Rows from block 4 of the decoder, named by matrix and row number. Rows with one number belong to one channel. Each number is 128 + 24 x the weight over its row's rms, rounded and kept within 0 to 255. All counts start at 0. Numbers have three digits each. After the name is the row's rms in percent of the matrix's.
# convs0: first 3x3 conv (decoder.decb.1.0.convs.0.weight, 64x64x3x3), inputs 13-25, a 3x3 kernel for each
# convs1: second 3x3 conv (decoder.decb.1.0.convs.1.weight, 64x64x3x3, transposed), outputs 13-25, a 3x3 kernel for each
convs0.1 111:122126117153144122145135130127116127154131140129123121143129153148115159114088103121118119128125120126126136138140114147141131132145136143084123165089147173114157124074097133072112157122131144113123164130119141142121127128122126116116108136109152151135204145188140117151147135098142138107154150129129125107139140125135130109138135145126134141136137143
convs0.2 092:130115127128105103143115112132131129121132131135127129124131147108130119143155180114096082128111089139130112123100074131116089148127117060104117123124112136156150119086079140106091164127101124129140091110150156135136134143127112124152120098141162092113145096098147103099118116131122131139120130142124118118129114109132122117123103087147113097159137110
convs0.3 098:133141137114121114130127126135151141137142119124127120136182176145094188139171147127129156113115141124126139110108108124101089126115084129158133098121161113070103104098107106121126136151141112180168126151189085109167136125164143145143125139134143127132159121145122155153115144130103089114112109108146147140135126147126112133094093113105103105104100116
convs0.4 119:130129139139139138140139138114143148146134147113139150131185130148082192146148137124123137134145139144145141093123118101122115092109131142159084104031157114094140123127152121113097123116103151146117098040143062078187104119124118121133106122129116129129099168126101153104129138126134135136140147134128133126129125128111106122130126140136127123128119133
convs0.5 097:123143133125141126133141126153132110162141120148144118115094111097110126184114119121099095140113104178148131087107094109119104116130101176083117162069077196148167157130133167128112199150121168104169148091149102094151138123105150114102115123093100149101108159125132108093133145118141141126139130121153151135163157137138129128134132137144124134163135126
convs0.6 105:112129119112130120113127122118129112131139139143155125113113071139147085087117059135122117136116120132112126131130119133143129127139127123116164115105149142114111128085067136099083162148123137123134099167219099138136136147127137146137142158149159144094142156092124129077115117110124133105137147120122131114137141125135145139152148153157148156162160168
convs0.7 094:139144147139131144140142157139136137133141141141140137130114144138145098129129131064097106101129136099113125123102121116109117116122126122154199146146152104112101141170154181210188113124124152152087128109112138153105114103119118118130134130149124117120119099130119113150129122134129119134106116137134137146147145163133146150103121115093112123095092105
convs0.8 102:146136130139135126130133119110134127147146117129136115139139109136152118117117097152148129125126128102100101138140144118126124131114115074121135107114101110078149137147128140137117114089091116111127165155102106144110117153163137142149170160140152133135160124124164134117142142139113126129116114121125128131118139120112132129111111110104115108097112105
convs0.9 107:111096107147144137128127111096122116151159140157167142120108144147108098152157142113112110116119113108101098085076099103109109107110109144130116161093103160139121171163143164172159136145155125106119164096159174078140086102108125139113144126109122055087112160144123168134094094116128138131146161148102095101131131122126134124114106106105106109107098104
convs0.10 104:110109128117101115121109114117119124124116124123112122088127145146137151129120135123111108129134122131134119115115115109118119113122130141156119092104069079152100114107114109094105120102094139142153120129144141155135141134155115133180131150177122146147134174179137144152109104119092100117097098107123126120133124121141139125110110129107113134093105127
convs0.11 092:116123113104112102095102104162149114153157113171156143086119110121155147123169122124116140117108125110102135144170142135168138114156134128141136156144137152137127135128128140120124113092100109068086154121126182135113161159145146169118132146135152150133179151126145218161128135092155146113157165143157163139144159146131149132126122125104103132091094130
convs0.12 099:087107127120137134123132128092091089141140126140138128081102111112168147123163130111122112112111102119104103069092117120148150100124132044090113117164166155183173144156140154151129129111113127123123110098110132140117086096099127127127111111106086124125166255200133182136097115127128156150125146133116125120156167149147159139120123118117114112125121122
convs0.13 094:120115125117106115113102113097109133103100119112110128122138154123133117080113098167159143145134120139128117105104127108103133118112139200140143189091103189112125153130110114094083113097089108118098127112092179146126115110103136101107149133126157132181134131207120099179111113128102108117111103118115134146122127140123126141123128134133124121136133126
convs0.14 107:132149145130134121102097105156174148144145162117134127107137110142230154097113091108113115117117114140135135138147135122131122113115123130111120143141161114165129156162140138148129140138141172133174146063118116212090151143128129125134144109126156137094110196116143088112178169156147138118093080087157154155125124139092097091124129129117126120125138132
convs0.15 109:155135138128115109141126107124123120105099114118129115165109152110076142108126156115140153123140144121132132137128145130103118132118118118136127113102118140129098112140123154183139139155111096136117148181113158149100155165161143166158126156139164151158155161143180160130145117119131100098139111107154127128160139140180160145118133141115125139112120136
convs0.16 103:112109128110111126126118146129115140127101133117087130111140109105147080121125103123119120132130132142138143118128134129124122122126124142129185119131220137139207110096112105108146133144172106092077127133134132144120137138162134119157128104133197171175180167137152134105113112117123120122115106120142147161131136153138144150133153134137160144140155144
convs0.17 106:101110107120114107125129116135130133112124117137127132114145153110099097126136156104102118085088116075086117126117130119130130123127128089150180172158142139154141148140122128141120121107105133145120125118135163120103120130117115142098166145129147112162119095140091134086111123134124130138094107104120119132122125133122139126121096115095091114102090111
convs0.18 093:156146121143134109148144129129152150136161154148161160081115127098091114113129139130133123143157141135152133127130129129121113135121115083109080084114112092114134107123110138163164155179182176154100169156133152180186109123114126130113126144141128089097144124122101105120143147129140142138154153143126140125133146141144162152128119111137127114130129131
convs0.19 110:126153146123144143104118116132154139116150108102119094123152117102104095143151146141141143128132132134140142120121134122116131111108123152109135161147147143147119138135145137142144140156162147127136175145149183132108146135153147155156127135147158153120145121092096106061104128136139147150113113125141146145122136143118136135128123124129129137136131145
convs0.20 098:121132137112118130125135129119138147117136144116131127142152114120143110174147096148173181124151155120139133115128134109133134115132137103090135117111168126095113129118148115102143107081111123093112137097127140103146124149155112136168126144154140165105105166106117159123136126117110138118126139126104113115106116115119124120101134143110125141119119123
convs0.21 111:137122096116109085108106090127164131123126123110130109173160096127155157106123094131137133143144135135135128133146126119117114083092096098144100117136135124139126092116109102117099095107091075127111128155137123101141167180145167144131116117114122122108133123111149119173117111098102100090109110103175141124158146132140131115133126131127120127121115125
convs0.22 106:141122108131102085139116104157138135146131125146136115129140129120146146104131142104119130107124132102115126137120091142119100131120108127130151110138179103120127097085082124103102119106101114119103099186142053171128129113109119112113115118096106139079114116069141102076150124103145123109147119122131110100124112107129119121088113134102115127102107114
convs0.23 098:118099116126103118128103112161113131147158147144148130132082113136196147085131136121132131111123124116128126155127113133121129139107101130068139082206082083149069139135155111125135150161129135138145108162095109183034137125128111116138138118101083139116182121147192156141119112120127130127138119134136094127156123129138112117097110124098096113117126136
convs0.24 093:118106120127115128135123139129131129129131134140144145143115091118108116094132118101108116099090098110112120097103139103094137111112132142095073135116150149115142081068079087064079114104134120113106115151146131178164119125143129123139128138134119120136138129114143161119124115128115105134131109140115121143130137161130142159089090117092093117122116128
convs0.25 087:123136133125139132112120126122139147125142141131138147132148154110087098135105107101120112123142121111110086110122117116122105127127106097114148046049113139154169138138114152145120153148125158133118103050090165132120139127135140138136143124129137129141138104138143119145111123126118115129117119132143146142142141133138141136084117114123137121109123107
convs0.26 096:126137141122121133128122134108110109104109095106108101127120135152149168133128102140151154127136136109116115162165166139141148125133133155141165137114167189158153147145153166158161141137159149097126197125164200118114128154149122126127113109135147130116135105114089083118123139133115113126118119123124130137108110117115111121120124144109117137104107127
convs0.27 105:141139140128121124128125122124126129096094103103104114123106119136078098152099130162146135143128110137118100123114132125107112133130126129120159111090142132120136168176169161178154153165134149174152130138131177165163144139147135131134131134149137123159080045111142108172135143151139116137140129145150132150142120144150135146145155151135142132137126111
convs0.28 095:124145146118122132118124123151166160139137152149157167111129154102094141098126143102109121129125119142130119126125113124141120123139140127117092181160126150128114106126135124146161129127136180147125178117107160133100096127122092110110119129136173152152130147162170173143117136135109119124111124129132119114152138128138146129152154153156152150141132137
convs0.29 089:117133147129141144114114118107127123132140130116136135109125127139135131140111129131120124130125137128118115129139133141160137128132129131126120092133140099133119121090083098100081101104078094088120127200105075158109122130126126130129116098117131135128139141126134137124102126120115140125107132114126129126128130116125128128121112100117111098104091075
convs0.30 090:131108097111114119118133130118132108099125121117140111152126127115114120159127110115109110113111128106125147125135124123112131142145146119098102110133168100105136135110077107110107092134123133128097127136105134172107130132116114104107102137142116147122147131124124134152115115114098104119111116122126130115124145139108128130102108103108135119104121113
convs0.31 101:120115125123134129125133122139123150117114149119118163145130140125170112130144143156152133156135126156144126140151102128159121110130095100061122095113112126109152109112129094081110121115129111058150125141136117114187142123130128114118111110111130191149132175098111148065119106111127135107132127099109122131106129130117129157135137116142137128156149122
convs0.32 100:122141154116135149108128135124117150123101145120098138105113104127112142116137122129135159120125145121114125127135141150129142134128138119131085107153192147146128112144148112164181102140116136139127129134122096119131125112143120068113106093152128174157115113102128146092122134152135138151156154157115114120107128134107114120141148139118131120119120112
convs0.33 086:111111114113121123115131113122127141141147138147148143125143161134135134150171145097120118118136143130143153127119115144149127138142109110081101134117094094112124148146128147163156119141136153108163154088109188133109119122132142150137136135120124114148140122148126142121150148149151152144126130115128127128150148137122133117142152158138158165155159151
convs0.34 091:129161164119138136113113116108139154120136151105118128093150152093169124129177133112107114121118133132122134147147156119127110103108102092124117137103126145132180113115133147148156137128141127123154114077149153146219136157144098133132082087117172187171124147134084089115134152167142166149098119116131151147147161165116128123136131126137132132142142142
convs0.35 093:088107124121136137143160162125135144151152172163155156168133166152144170150106140128129126131131137130128134104129125130158150145185165126115098121087104127104128122120128123125138130139148135135105175141162086088145086090063110110093139139115108132095117159119145160174102118136120137143173181181086089085117122111109101090113112091135136119133134118
convs0.36 100:123124121105110123106111124100118115101113103105108105157164121132119106129108099106117106100110107095101103136131134120126139122120145069117098163244130082144105083118120116166150117151136073095118189152129122149117125144139094117123111126121159129130126084131155127121105113120117123138116128145119131131130136128116117119115115101124128113111115110
convs0.37 094:123111093121102098124111106132121101130118113121102097109143172113146145078113145114124116099119110118137142135116118129127120120117126154121132178112132133115155132104082134110094152118113156134120150161165113150093144135114132141131140142135149151153091167137107156143127093101125110091113117105108104104101100097096093087123127119122131136129139139
convs0.38 101:099095106111102108138132136131125121130118108129130125150191139156194140121149145150115104168139114185161133107106120110100118132132150096146146109137096080106092112125103144142112141140118119113187114144185125120174141126111121111096142135140102094111126103132183130119155149149160144152173159172110111119115111121127129149118118111120126111115124116
convs0.39 108:121135128114120115135141127140118128110138134144131120116117121115188131101135104119122124123114123116121125135143115144153134128157097126086106077203166151077112152143140158147130154120126137076082053250091124137103139154128155164124122161140129163120173123136125147148127142115127125124142138119113108124120122128140136124132121130131120141131119125
convs0.40 111:125135133122128120134135135122093110103102109142131112148095112141158138172117140130140145145142145139131138119149132105124118126150130153133129119159137094107103125131143135116153110097120161126144106151133099185139126119104134113130118144113128146125114082093198114140139139119101125095116102105136143128142151131171160134114117120108111121128132143
convs0.41 098:119107125117114124132130129129114107161144126165158128170111106112152125107096103111130138121136153159163177149146134116125127147128127150111087173207133136133107132127113150129119161138129103095118160148050104135107154175144161136132172175120110153169099166142170189174125101110091119102117107100126122121142159130137142128124133137134132129160145135
convs0.42 085:133123117136133135137135146133123112122133125119125121132107117132088143159129132118135128122151141123149152131122144148118152124120136124176124125166126148139109113151130126154104118166130106093073180158098168121141135099127139104101114122109115149150149131136127106137112101116136104141144113136138125133129115142130107130117115102116115098111134119
convs0.43 103:126133142114127137114124146106134148103134156091111134108133109089144118095112109144133121145132123155154142128149160111137163099118145151135133129198164110098104109095105113121125128139144134086103130171150094130161152153155123133155110140133157183163142179131113140148128141133118131135117129134122140127119137131117137135137126128145125135141137134
convs0.44 102:113105090117106104123108099125110106128120110148132102103123088129172115141144068123117125124121123138129141136119107128109106138112096099151117173219144140151101065061090071070090086071113122096115147172127091125120125125126112093116132136127098112102145179123157138124135118118127132121135123119116109095120112093124111111140130140135130139135136145
convs0.45 101:134138146132129145131129146146157158143147175132144155179134108175164116155091113135138146114119136099105138120138124101113120109128140138088124147135145138112113112119140115134158108130157113073070136105079151156099116149122091103137106141147126125132087133093137148129126113124117130134129143149126139158113147155145160173113117135105112129100111136
convs0.46 108:106119127121126125142150148119114120146125118145129107159144136124127149204140121130113130139131142138130128107110119119124116142137140123120109158141112162127130111116091110135116129139115130107126108179133118103111125138117113146115154183134127116141138120129155099164127129124116124110154138131149138149136121156142147173147144149137139150148146154
convs0.47 099:159158124143145120133122099137129107141134111148125134132175176125118134129139153127124126138138131129116102188154144185153123166112090133155105103076069142130121116107082102103096109118094132139073123084074175135143158118127139100097133089091161144188135164198123175139160146120164142136145128118138108093115092076117086070140127116126113099120105101
convs0.48 101:143158111159159119149152131123133117131128127141130141123109114140124088097090113128120145127123135124118138114102089159134076142142096135150153122083131104104139155124145136109124133100124146169091116141166104117141163113113205157105146099135153117095127159113093152097147121097166115087143139102144118114147126133162151125162139145137129134142122130
convs0.49 094:109102112122128130139139137099094094113122109120124118128105120129108105120129151136134138137125128140122109121119128127125123162157139088134124121171135108143126092105098135140126133125108121170085125254132117095126115092109123126109168148108118116133149162128123104101079084097120113112133125115128126126152139133152139144145153140152147141159152141
convs0.50 102:139140147122131150125137147119118135129106133125121133125146170146107138143081108137131115139129114129118113107101137113109138137112126160152161164127169143098148148122126132127134129120127103124143146087077123088108109109138136120150145123130161144165091195176124148126125110136111114127119115118134136159124136148148131152130124123122117120115113123
convs0.51 090:113123126134139128131143140133136127140129127128119115125078100100105140126109120178168153153146145143138133122139110118129114112118113134112104130154151110155119125099099160152127182169144104127125099114122066127065126135131128122147114114134131174155083156133107157142109116120108128123126127118146148117155147124136123097123115111131115118140125123
convs0.52 111:121132130114123118130129114129121140116141155118121150145139138117134110142157196132127126133123121126127127150118129127099105140112105107158128109200141109197179120135105137155108130159132109162153110174149101172144145122161149135143133104157164136157129115160152123132127122139129114129127124131145139138139127122141145142134131121123130105104125107
convs0.53 096:155130119143125117145130121130103089138124098141137113158167143117126114133123077149149147154154148155149148138126136136115140149118140112146175082161169107107084142173159122146127114120086128129132142183184095146141113114118119104118125144119111072099150082136175115187122107113108103123117089127116108109121103115112089107159151130164148126152145114
convs0.54 112:138138137123131130117128118143146146145160169140149144104096141089134141079120125127135133141143143127133131135131139133131137134139132121165162086129110122146132121147149119160147136168145140128082149127123148120119125127144108120129116120124119147106149193187156160144139126156154143166154149163120128127126131128095101098119119120116112113118115124
convs0.55 107:134114097138118113161144138160142128152142110154134123158164120135064088147113107116096077124107085142121105151112115169132122160131121163146137140140149106123111112108110115099098120109114117113143069135151085093136127068107134119111123097130158165116169091116128125114107103082136099103147134119148131140153134152157140133125114111131123120130120121
convs0.56 102:140160146125139127114137120122090093115088095135111109115097144155151157129073105132118128103100107119120129130150129110119124126137135119073103120141133099104129136124137155145140128118099136127152156134163153183145139105080141121124153151125116114146120114124146152166128127136121126126118105118154145146135136131130137141129120125132119130117122130
convs0.57 086:128127120135132122146139145135139121145147122140134125106107093147153102133169126158126098161135103144125092131118127142133132157144150121105099173173126129142142131114072177157097166118067111121139139159162132156162134138141145150161134139159145092100110101094117112116136129127133120119138126127130123115139138130123131129097091072114130112126132116
convs1.1 105:137127139144145139142119129138137123095091112103096147137133161089152149133137136132149123136162138141132145124110101136111135140093135118133133099151063121110107126128118139142148129148146120147103096202085144134143112175141144126135157102139163077149205060184155063122167105119152131099125141090106120126141150126110163078139130130126130122123110099
convs1.2 101:156117162133103139145132148112136117119101107128093086141098091168133107146123131133151123132139129137164158151159107154173152131124107128096137150121137138162164123103107126110088149165102128128147134105129103117110146152129129162139100118141158176175145180176131126154118147132125083127147096138125132125131109128147150124123110129118121153102088131
convs1.3 100:141139134109113164119095137192125102151172091103128097147130096112075115095088108178149158124107130174154163096119148126133143136167138100125181146130160099128146096116103140123127113116090140118139075156110088102112156148132129136107156105106143124112146120112128096123166170171109079135140106109108140145116117143145123123172121140132125138158163180
convs1.4 125:107108100098108106132144139123098088121116112125129102111160143092109107134087110107113148135144133137137103149149116148126144121142149146146171184146197137130131145126111122126122123123089169244164162226162122155104127135159126138185140116149156113116123123130109151122116137161108125128109136093079153130099120106140117140154150117149118103106083109
convs1.5 101:117089133127115142131151154116155158128136084127145100144134085142117142132145156134090091151140117170158166147160136168160149109103112114119100147166123123139114097113095103138120122121105124120149088108107116119137129166139142166099121124112124175149110127138096104101101108117122123143108136122157134157137110127110105142099104107110130142127141132
convs1.6 095:154151148163149151157137151098127080080124106104145105155124166152151101138149133167141135158145128161140109110137124138141136139117096123165133139132130136139170131145134150170125162174119072134162145070146109087175125114118144093141170145110181100136140081114169112159174118129133151145105126153148129144086136139081134135093109138124111118118112129
convs1.7 089:120118129124146130103116093113122124143130120084108097144123125116099112101137147148131149164151104146147099128153170091100123131129120138137107134156119125143120105091110162162153144147125119110122096072081084098108120149144133165131133138126119127131137134112153134119151141160131102134131120132088083073102130131109088126157144146093121124142133167
convs1.8 111:140128107110132142128152110108108123112137123119070136124131086122136081106125118157162144157138128196182156121105118174150097153117130136120160117144179142188188083089100111093085104088090120094095097216141133144117083103142109125094136101157107129117092120111105134107150142105143134157099142085138147151099127144093133109132145099118166127096139138
convs1.9 091:116140162111151157094147145134155121135134120135147095127116075127152151135121091157155126158131094116130079173147121187167147151134135139140093145137166123115083074122099095144094128136132116132104107099133138155066113135134102125070102126117148160143132129123153131134145120093142157141135113128153148148135133155135119145136150159097113121120108120
convs1.10 108:141142173129134151165147154161148160173129162140127155094097103079109131102126147115138136136177159133174150154169123165169137109132095139110132169156157162150159135113142146135159121130139114114138133151149115112120120112127139131152123131130113124137103116129115127142103100103128114118166128140127166174149163171113132130208204165144151128120096089
convs1.11 077:134120133114104100120121097122146148094144128101130139139221178123171171139153166157151120139144109109125094135101111133115106128110106143100112155132117156141118134123133168166155194175169149119122140130125137150129164124126112148113111125108109159132112124104113127092142133148154132157142146134101112083132140088107133117105115169084111158102109174
convs1.12 099:141143168148148136129135127142121123147121092116107114111095116144137172140133167128120123071120117094107095145126143156137154115123119140098082154121109133088092180175171176170153173151147121144139140143131143111112148141170146152179127147151134161175101109134120115141146145155119111120147120130082078062149119073119110114084137105103143126111134127
convs1.13 080:122119120120097102152121108158149112148171146104156145164153113134133123128129108123090092134097088153131124115111106140136149136144167128142086116112073127111072098113125097130140147108148122108065121119099150121115108135095132114121104101147082146118084125113094125091146144161122167139137150113161132109157134107108130115092117091092142115104143102
convs1.14 117:092083099114100135118120115102122074147124128100121117137104185139143128117124116129145110145104107139149163131112100164137134160156135099172161099112121151182160142116121103115087138138136119201096133118142122152112154176122122142144115138140109126117124196139102125135126140145142096142117136126134090119114099134144129114134120099113125149131144134
convs1.15 101:107133122116156089127137124149150153172166168125127104081122130115114127120129135104121126099139141115122134175156165113110107115106085135154151146157147136168159144095129113099134117087108121136094143104105125127131076122126077103118077122108111092104098104087098098094144109127140118122135097147099113151109101133091101145120168173123148182115129146
convs1.16 098:136128135110132148149165162132166138165148114144136124164091123158122122153152176150138143114141130111139109113142122164131109090095105131107073122140104132133088170161155148154154155152153121147096133186137140160142128173194147156190114099162157121135133080089114131156133115108103133112108135137116130149110128126121124132119142121138162175143140173
convs1.17 100:130132171147159150117128088098131153105117124097126138113162133086179113144137132153160157150166137122150175135162147091115147128169158094108103064107100097081104130101133142115145117115108096156137106112122109133135087093130075126122127133109108127115118163130116152101127161104161096102137098122152113111164133113147104169146165167133140171142139136
convs1.18 094:096098061129091114141117103141110106119129118114114104148147138168173145153146142067097088073069107098107123155160150129146134122135132156138175165155151136147157087081109113116143151136161142100089092111093087089102115109103124123121109124117124115109104086086117115085113131145119125138107129154146124108164169141146156128134129148144135134165156147
convs1.19 099:159119163111136109127133094155125146138115139140122152153144118126141103131112118138135146145123109150112130119147116111149129083106104129157132099137080130101134156126114119092141094088125104165079084111083129098143112109095145125150143125124150167115131160097108183105141170127097167114099138147153128139144135095138145117170176114156133115134134141
convs1.20 086:131103098140119143114113125093113115099123100099117122164146149147136143128120142124131138114148146105120133098113126081093126113097128151124127138166139118129115122122110130127120120144124110121099101134154163143123131142112091103091121134149121144127104127112107103105096101132103114090120140110112080092146133120164158130139111163141103107166149141
convs1.21 086:136115132134128113158165118120130143113117116127122159159180182119086113155118134113137141141168151093096076138173137147151141154156138102122156118112111132154151150136141143166164172161158138136126116150141147150156110107111135097125128072099118108098139149132148156125130102145145140111157150119169181165152176154126156145115130091105106097121134135
convs1.22 099:150133139150136165114114164117144158107120152097132155124138131109130118112115081144123099157111110128124120080117099110137106177201145121128150107115143103116146134103103185160124129134104135131137125129143143120147102137134102132136125123143172128131176131130156117133140112139135093110129103108103098104127125122121133124115115191093112152148165161
convs1.23 126:134114125163131168146111161113137108137154104153123129127075093105123098129128097144111092154156093152103107166133099167114079157156155112127140131202139113111115132101106131084136147132105140237087112198103153110162117165124138114093130098110134127139123111131121117115135111117132153124106125131107135134154154127142131146115130164114111182144167169
convs1.24 105:130104117132151165152149178154129136141140129142166130073141126084144114108106119159147160161142165129131148133133168128132142145148134147123143154123154140150177134129130147146138132150132117091173115104140132134104114105145074080134081093128161167127162145151104095139105117137124105126133116132088084103091114117109144141088129127105135124170150128
convs1.25 091:130131125085075087124104113143120128155147129149153161168174164152159163130147156115144147100139155128163162104140165118152144130131122114134112150134122115095091205190160146136159149156144130143140156164141120132106132134179092125169093116141104101087137125111141128128107115134150138142140135140131144162157170175147125137136159132127139117061094106
convs1.26 104:109090093098116109132149131142161157155153129136143128118133108087109137116152155130129129121132119065090119118134107096097104099099096110105101117099100101134112098121107116130109112109083087037073110135104077123108138163121112132096105121120124180137120142118127141118138126147145127152120134131144153146122119125141104101145136121118110127097085066
convs1.27 100:122144146113129130106119113150140143159167146166152138159169186143144171165175193093120118116149137100133112149153150145157130156153118139132136143165125141152141109110108124124125120116129106100121103107111129121126129132133123129129114109126143143165149145172148157172108084109117096124117130161149117114144111119123103104125118120127117105120093094
convs1.28 088:154173165146165151147135093123077107088092102103090124140145158119125137123133154137135122143142139106138116144140132125117115123126109141102108157100081145114079099138157124171206126152170173103087151040066151128115116089099118135079146196138084103110097105120090088083130134108131104108126104137154168122159149131167128145136122128119119123124112146
convs1.29 093:084136092073102099062119145159114103164094124184127113136098127113105137131126141099132161169138134151146141119109112071132108093109127125184158111186130106129113118093116149147123126120150084134125105203149118117104186143103176143124187136121103147141116150139125135132150144130174105130125128109131120130145111130154102109142126139118102146135104121
convs1.30 106:134113093129113157122142182115108137113147143187160162113118167124149162114106138126093128171130138124126142145104090027107088135151133111130155139161131107119131134125122135123121130140126159161143126109115146121131171111099144123120136108105130157126116122124124116109110152147126109137084111128107123129137120149117127165133144132159116131148166113
convs1.31 096:178127150103132120135158138121085147124121112152098148150127119144131065133124097147077102113078090150076072104127146146145108142138118112113126107166095148121142113134124117120156105116137073130115073147109111127145126159158172154164139156107129155174097167144074152121154127132124154067118124140162127150146122139125126132088127133094104108093099115
convs1.32 109:118079103101092137112092147133145133116166108155149159135101117114107139160131135136137131161147139164131117157163110111167069093143095106119115208144103126102091131119096131073123114145135159180134129174112139113145186134197179158213159154165142126114092131130089097091120118110106174111140129123137169122119170112142116105161163118156143126135112123
convs1.33 103:141140139159170159145157151136161123144170155125135128164106117153099110125102114162135120122131098107112104147108112143112144165160130150154139149148164189155168131128143144113148152134155090166109103131116135129116094117081111099100112108124121149175123147148110125120152123096105139103108096121085085072105093092124117121148149120137136101125113124
convs1.34 082:121140152108154169121135107121158144161178126127165144109085086114092101106141144111095102118102113149149132117100106223150154149144125086123106083117126119147128096091078052088065073079115093108144115125148142173145109160128183188140122134123137145125158168143108083146139121154101115114067126111176119123129075083155098078095109119108144133093115094
convs1.35 085:125122106134183136143160142113118107092100088080103119119078095113094098116107100095076094099100101093069079112112105117107107093125118129135109128117102127126102110113115115122135128111116097109110132106129121155154126109095136110117112133133102133098123144119119134104155103084160186126134162147111130135123122093114109097121136127133162141106144113
convs1.36 095:096131132113106114129142150166139145152140109168109113145116117120084149132108144148115143140154130110134122180144108147143129151171146139110125099140145149134140119135131137134159128118160135175119114180116157146149125153156147137139127128135103121164103102127123108128163090121145154146156138163096120132117139131114088093143115135107117128092088152
convs1.37 086:092091148111090124134101124123131132123118135115115142119132123080135098077118117098117114124130130119142122125143141117102134076078080138127093136128105109090077149116113155151139137129142101114121120089100142129114098082114097111113090143121110151105118167147091121132111130098149141098143153106137160151109133120096115112163152120136144101118123129
convs1.38 080:121103117112115101137127111134157157146145127127114114145100125104072104081053070133119131121111132120132137081107146083077101113125115114130122121134106128102080081097079121135118134109107104122122079136118087135130092113114144121099138146160133123142145148165150142163169135150126115132149135160148104080132128134115106110133129146106096108098087125
convs1.39 143:114101109101130140143136163137094122192142134153147140187158136093083137136104146155145140138156126116136111136114092098098088116143108118123138128227146125163148112126093149113137139131127141170131205255124157154139112138149103120130124100124152128098123085117126135134141102117145143136121109108132123114143097147131101146153159164141105153146097139
convs1.40 124:129151122138163121140146120111096125154120146148147146141121145138082136184109166147106119121135083095100130133136108104122135125140121086133124126152122158086154148114134111107130105133112082193087147090155164096174105140127137128138122143128187098165137126130159119196169148103155146109125101134124095147117113130115126149102151131150088145116126121
convs1.41 103:150155146158116149178154112151166101118133147171128156119120166126115140124128186112115119115138111161160119117118123125128122111144129129099111103129080156114112146137146144134137151092110165158084139163152169092141113078140131076097147132110121107146124114131127127137105112120104118089125106125105144121116136111089127122106107094133147145127127155
convs1.42 082:084110144091156140118110109145112131128091096171123143135110110132083166141112186075135111092131094079118128110102086155094115144099109103115142091127131109141146087121113085123147137103098138126105127204088115130129110144109120151110137148144139100141152117180127117154152112124169143113117116090132146141117118114091097097141079143126101158139126141
convs1.43 095:084079123095115136110139153160181171143140145125155110135126120120156148125174163124098136174124120140171122119113109132128098126177099162133143166174123141134115147122151117107120101097150115132142150167125139152129167125135146091097107140098112148108108126121098091102108173129099139134138119108121152111139130110145136104132142136153166153141105126
convs1.44 111:127114135165154143160156148134122133130119109100108139124121108121127137141148121107137110119157115120122104138171135138142093161186122098113109084114079094102100130167165168199190159185173129143110135176117122118112092140164102108139133120117128139148112099112152141134186136140164137140129116124108123127154169181139128151191132137162098143103095136
convs1.45 092:199107109139097067113118132098153131112101119111134114116122122132145098114103109146138170145160165151154121167165140125100127114101103141164153162161159132117134127121100080081085132126140144136091161158118157172100123136128145155147126184136108132123123113128151135116107114129142174148177136141117152132110169130104105097158202168146168141107103111
convs1.46 132:077133156176131140135134165186151074091096121143159110095086110152174188136131069115172153160126122114134121140099121119143108128138103149128029131088162151116083144132145149140112125134135102146105108126170129129087128117154151101145118130152150139162118123103148144151153140110145160138114101145148117161148157131142140140103072117103145136099108126
convs1.47 077:086112108093118154084141155145153139112133093121103126121127120128117127090049111128115110135108106126104094164130093173169108163123129140143091175182135170164110150123119129124140137153153128131129143154121153120111147166143062118081102087085111137123109157140103137105118164120149120100166129093125142134128143135114140139097148158114154163103143191
convs1.48 113:166099147110086134104127135124126158077136140096127137145167098164113086165177136160130120148143118138142134158131100195178132182152127141125142162106133135137117119108093113125111120117093114054108173069105143167130125091141132153136143182135116155158129118157159131114140156114133168103113123153099145128106177101079134102129123125114139129103133144
convs1.49 105:086095105134173089125140128141132124109115121103128133134127136178168155169163172118109136100095093147153096121128134154129104112116117138146123065120128141195177089108109163156174186195180118149144120198099050074065141130125147136074148159100127108126127125131129121124157136119140142127144097119127103108150131124155080117112096100114122084149104098
convs1.50 097:097119085090095083123124094160167142176164153179151128151136160147132134122101134128122185113131132117112087135116115086117129077122128119133127076100134104138141098101097086105091116123128114164118156155133109114095099115118116133101097103073148163154114125136094120132146146142131162154151135157151147104124120110129108125134130094163132112103077126
convs1.51 085:141129155163114135160134143117130143125122137109116147134131158146156163148152154137137109138100109123083076136167162132154140118132129097094081154152121138099111156131133137110112147135129141168145131131139145117141126103114112091099113097111120109125111122135125131127128123109152121127107113117096108102107137109099126122128142169098118133090115131
convs1.52 132:110111100091118121135150151122112153145086110110090136085037097135123185079058114139136122104126094146158119141154122128127110114147127049060094162174106067080089143131112135144127142132125086100123187175108091084138142163137089106132126129154179116151113090141130084145123108098108116127130121140125129139154138155137113084134120115145119167108086136
convs1.53 088:106120114129140131166123147105137133105112109122135133127099115141106142128110104100127130083103105120125162111162131103146145109135121060094110091138096085094084106099076129125114095100110112143139093142138107116116127139148158121151182121170114094111127114120131119125121110128121118105124147114174122147168137153148148161166118141152097106154136090
convs1.54 115:138134114123129116125105112084135126100131122089163109130154125150123157130129157119125136099124133123134143113092135136115150138134127119113169154096182096095132117092122103141103108140095155110133234118142123125105126170163118169128127130149070145054086170072103157080138125136127104140120148112131144122118135154107124157140147162151142162116133139
convs1.55 087:166163164126182174166155178129101086104102082093055059165178125184203170166170183142150146128145133137129096131123140144104101160133124129189147118144131110131129156154127137114126137132120109138182109161148093115147135125115116120121134120143144149150154142108140120107128141111144148124126129137112142155126135160144147135094131117076106113091099116
convs1.56 104:126135121113140107159170144141114122159129130151090133150133157124166133151129122171150157126138099146139103141131078103104132126120125123101115138245121128118122097133109160141133112127123108153101104178105101074106133166140092086129109095104127162159098092121094122123107088103156164126155154146132145152170148153137121093113153137113145160111130122
convs1.57 110:082097133103093104145142162164151141158128155145110115104045085129090129143112133135116133158122114130118123151119103096060127106117106113092080082137102150124106126150128158142143130118132088143125101184143141117138117136095108086103092088112165146195141117156136157165180105107171147098134124120111115089137158131147153128106118127124129123121115119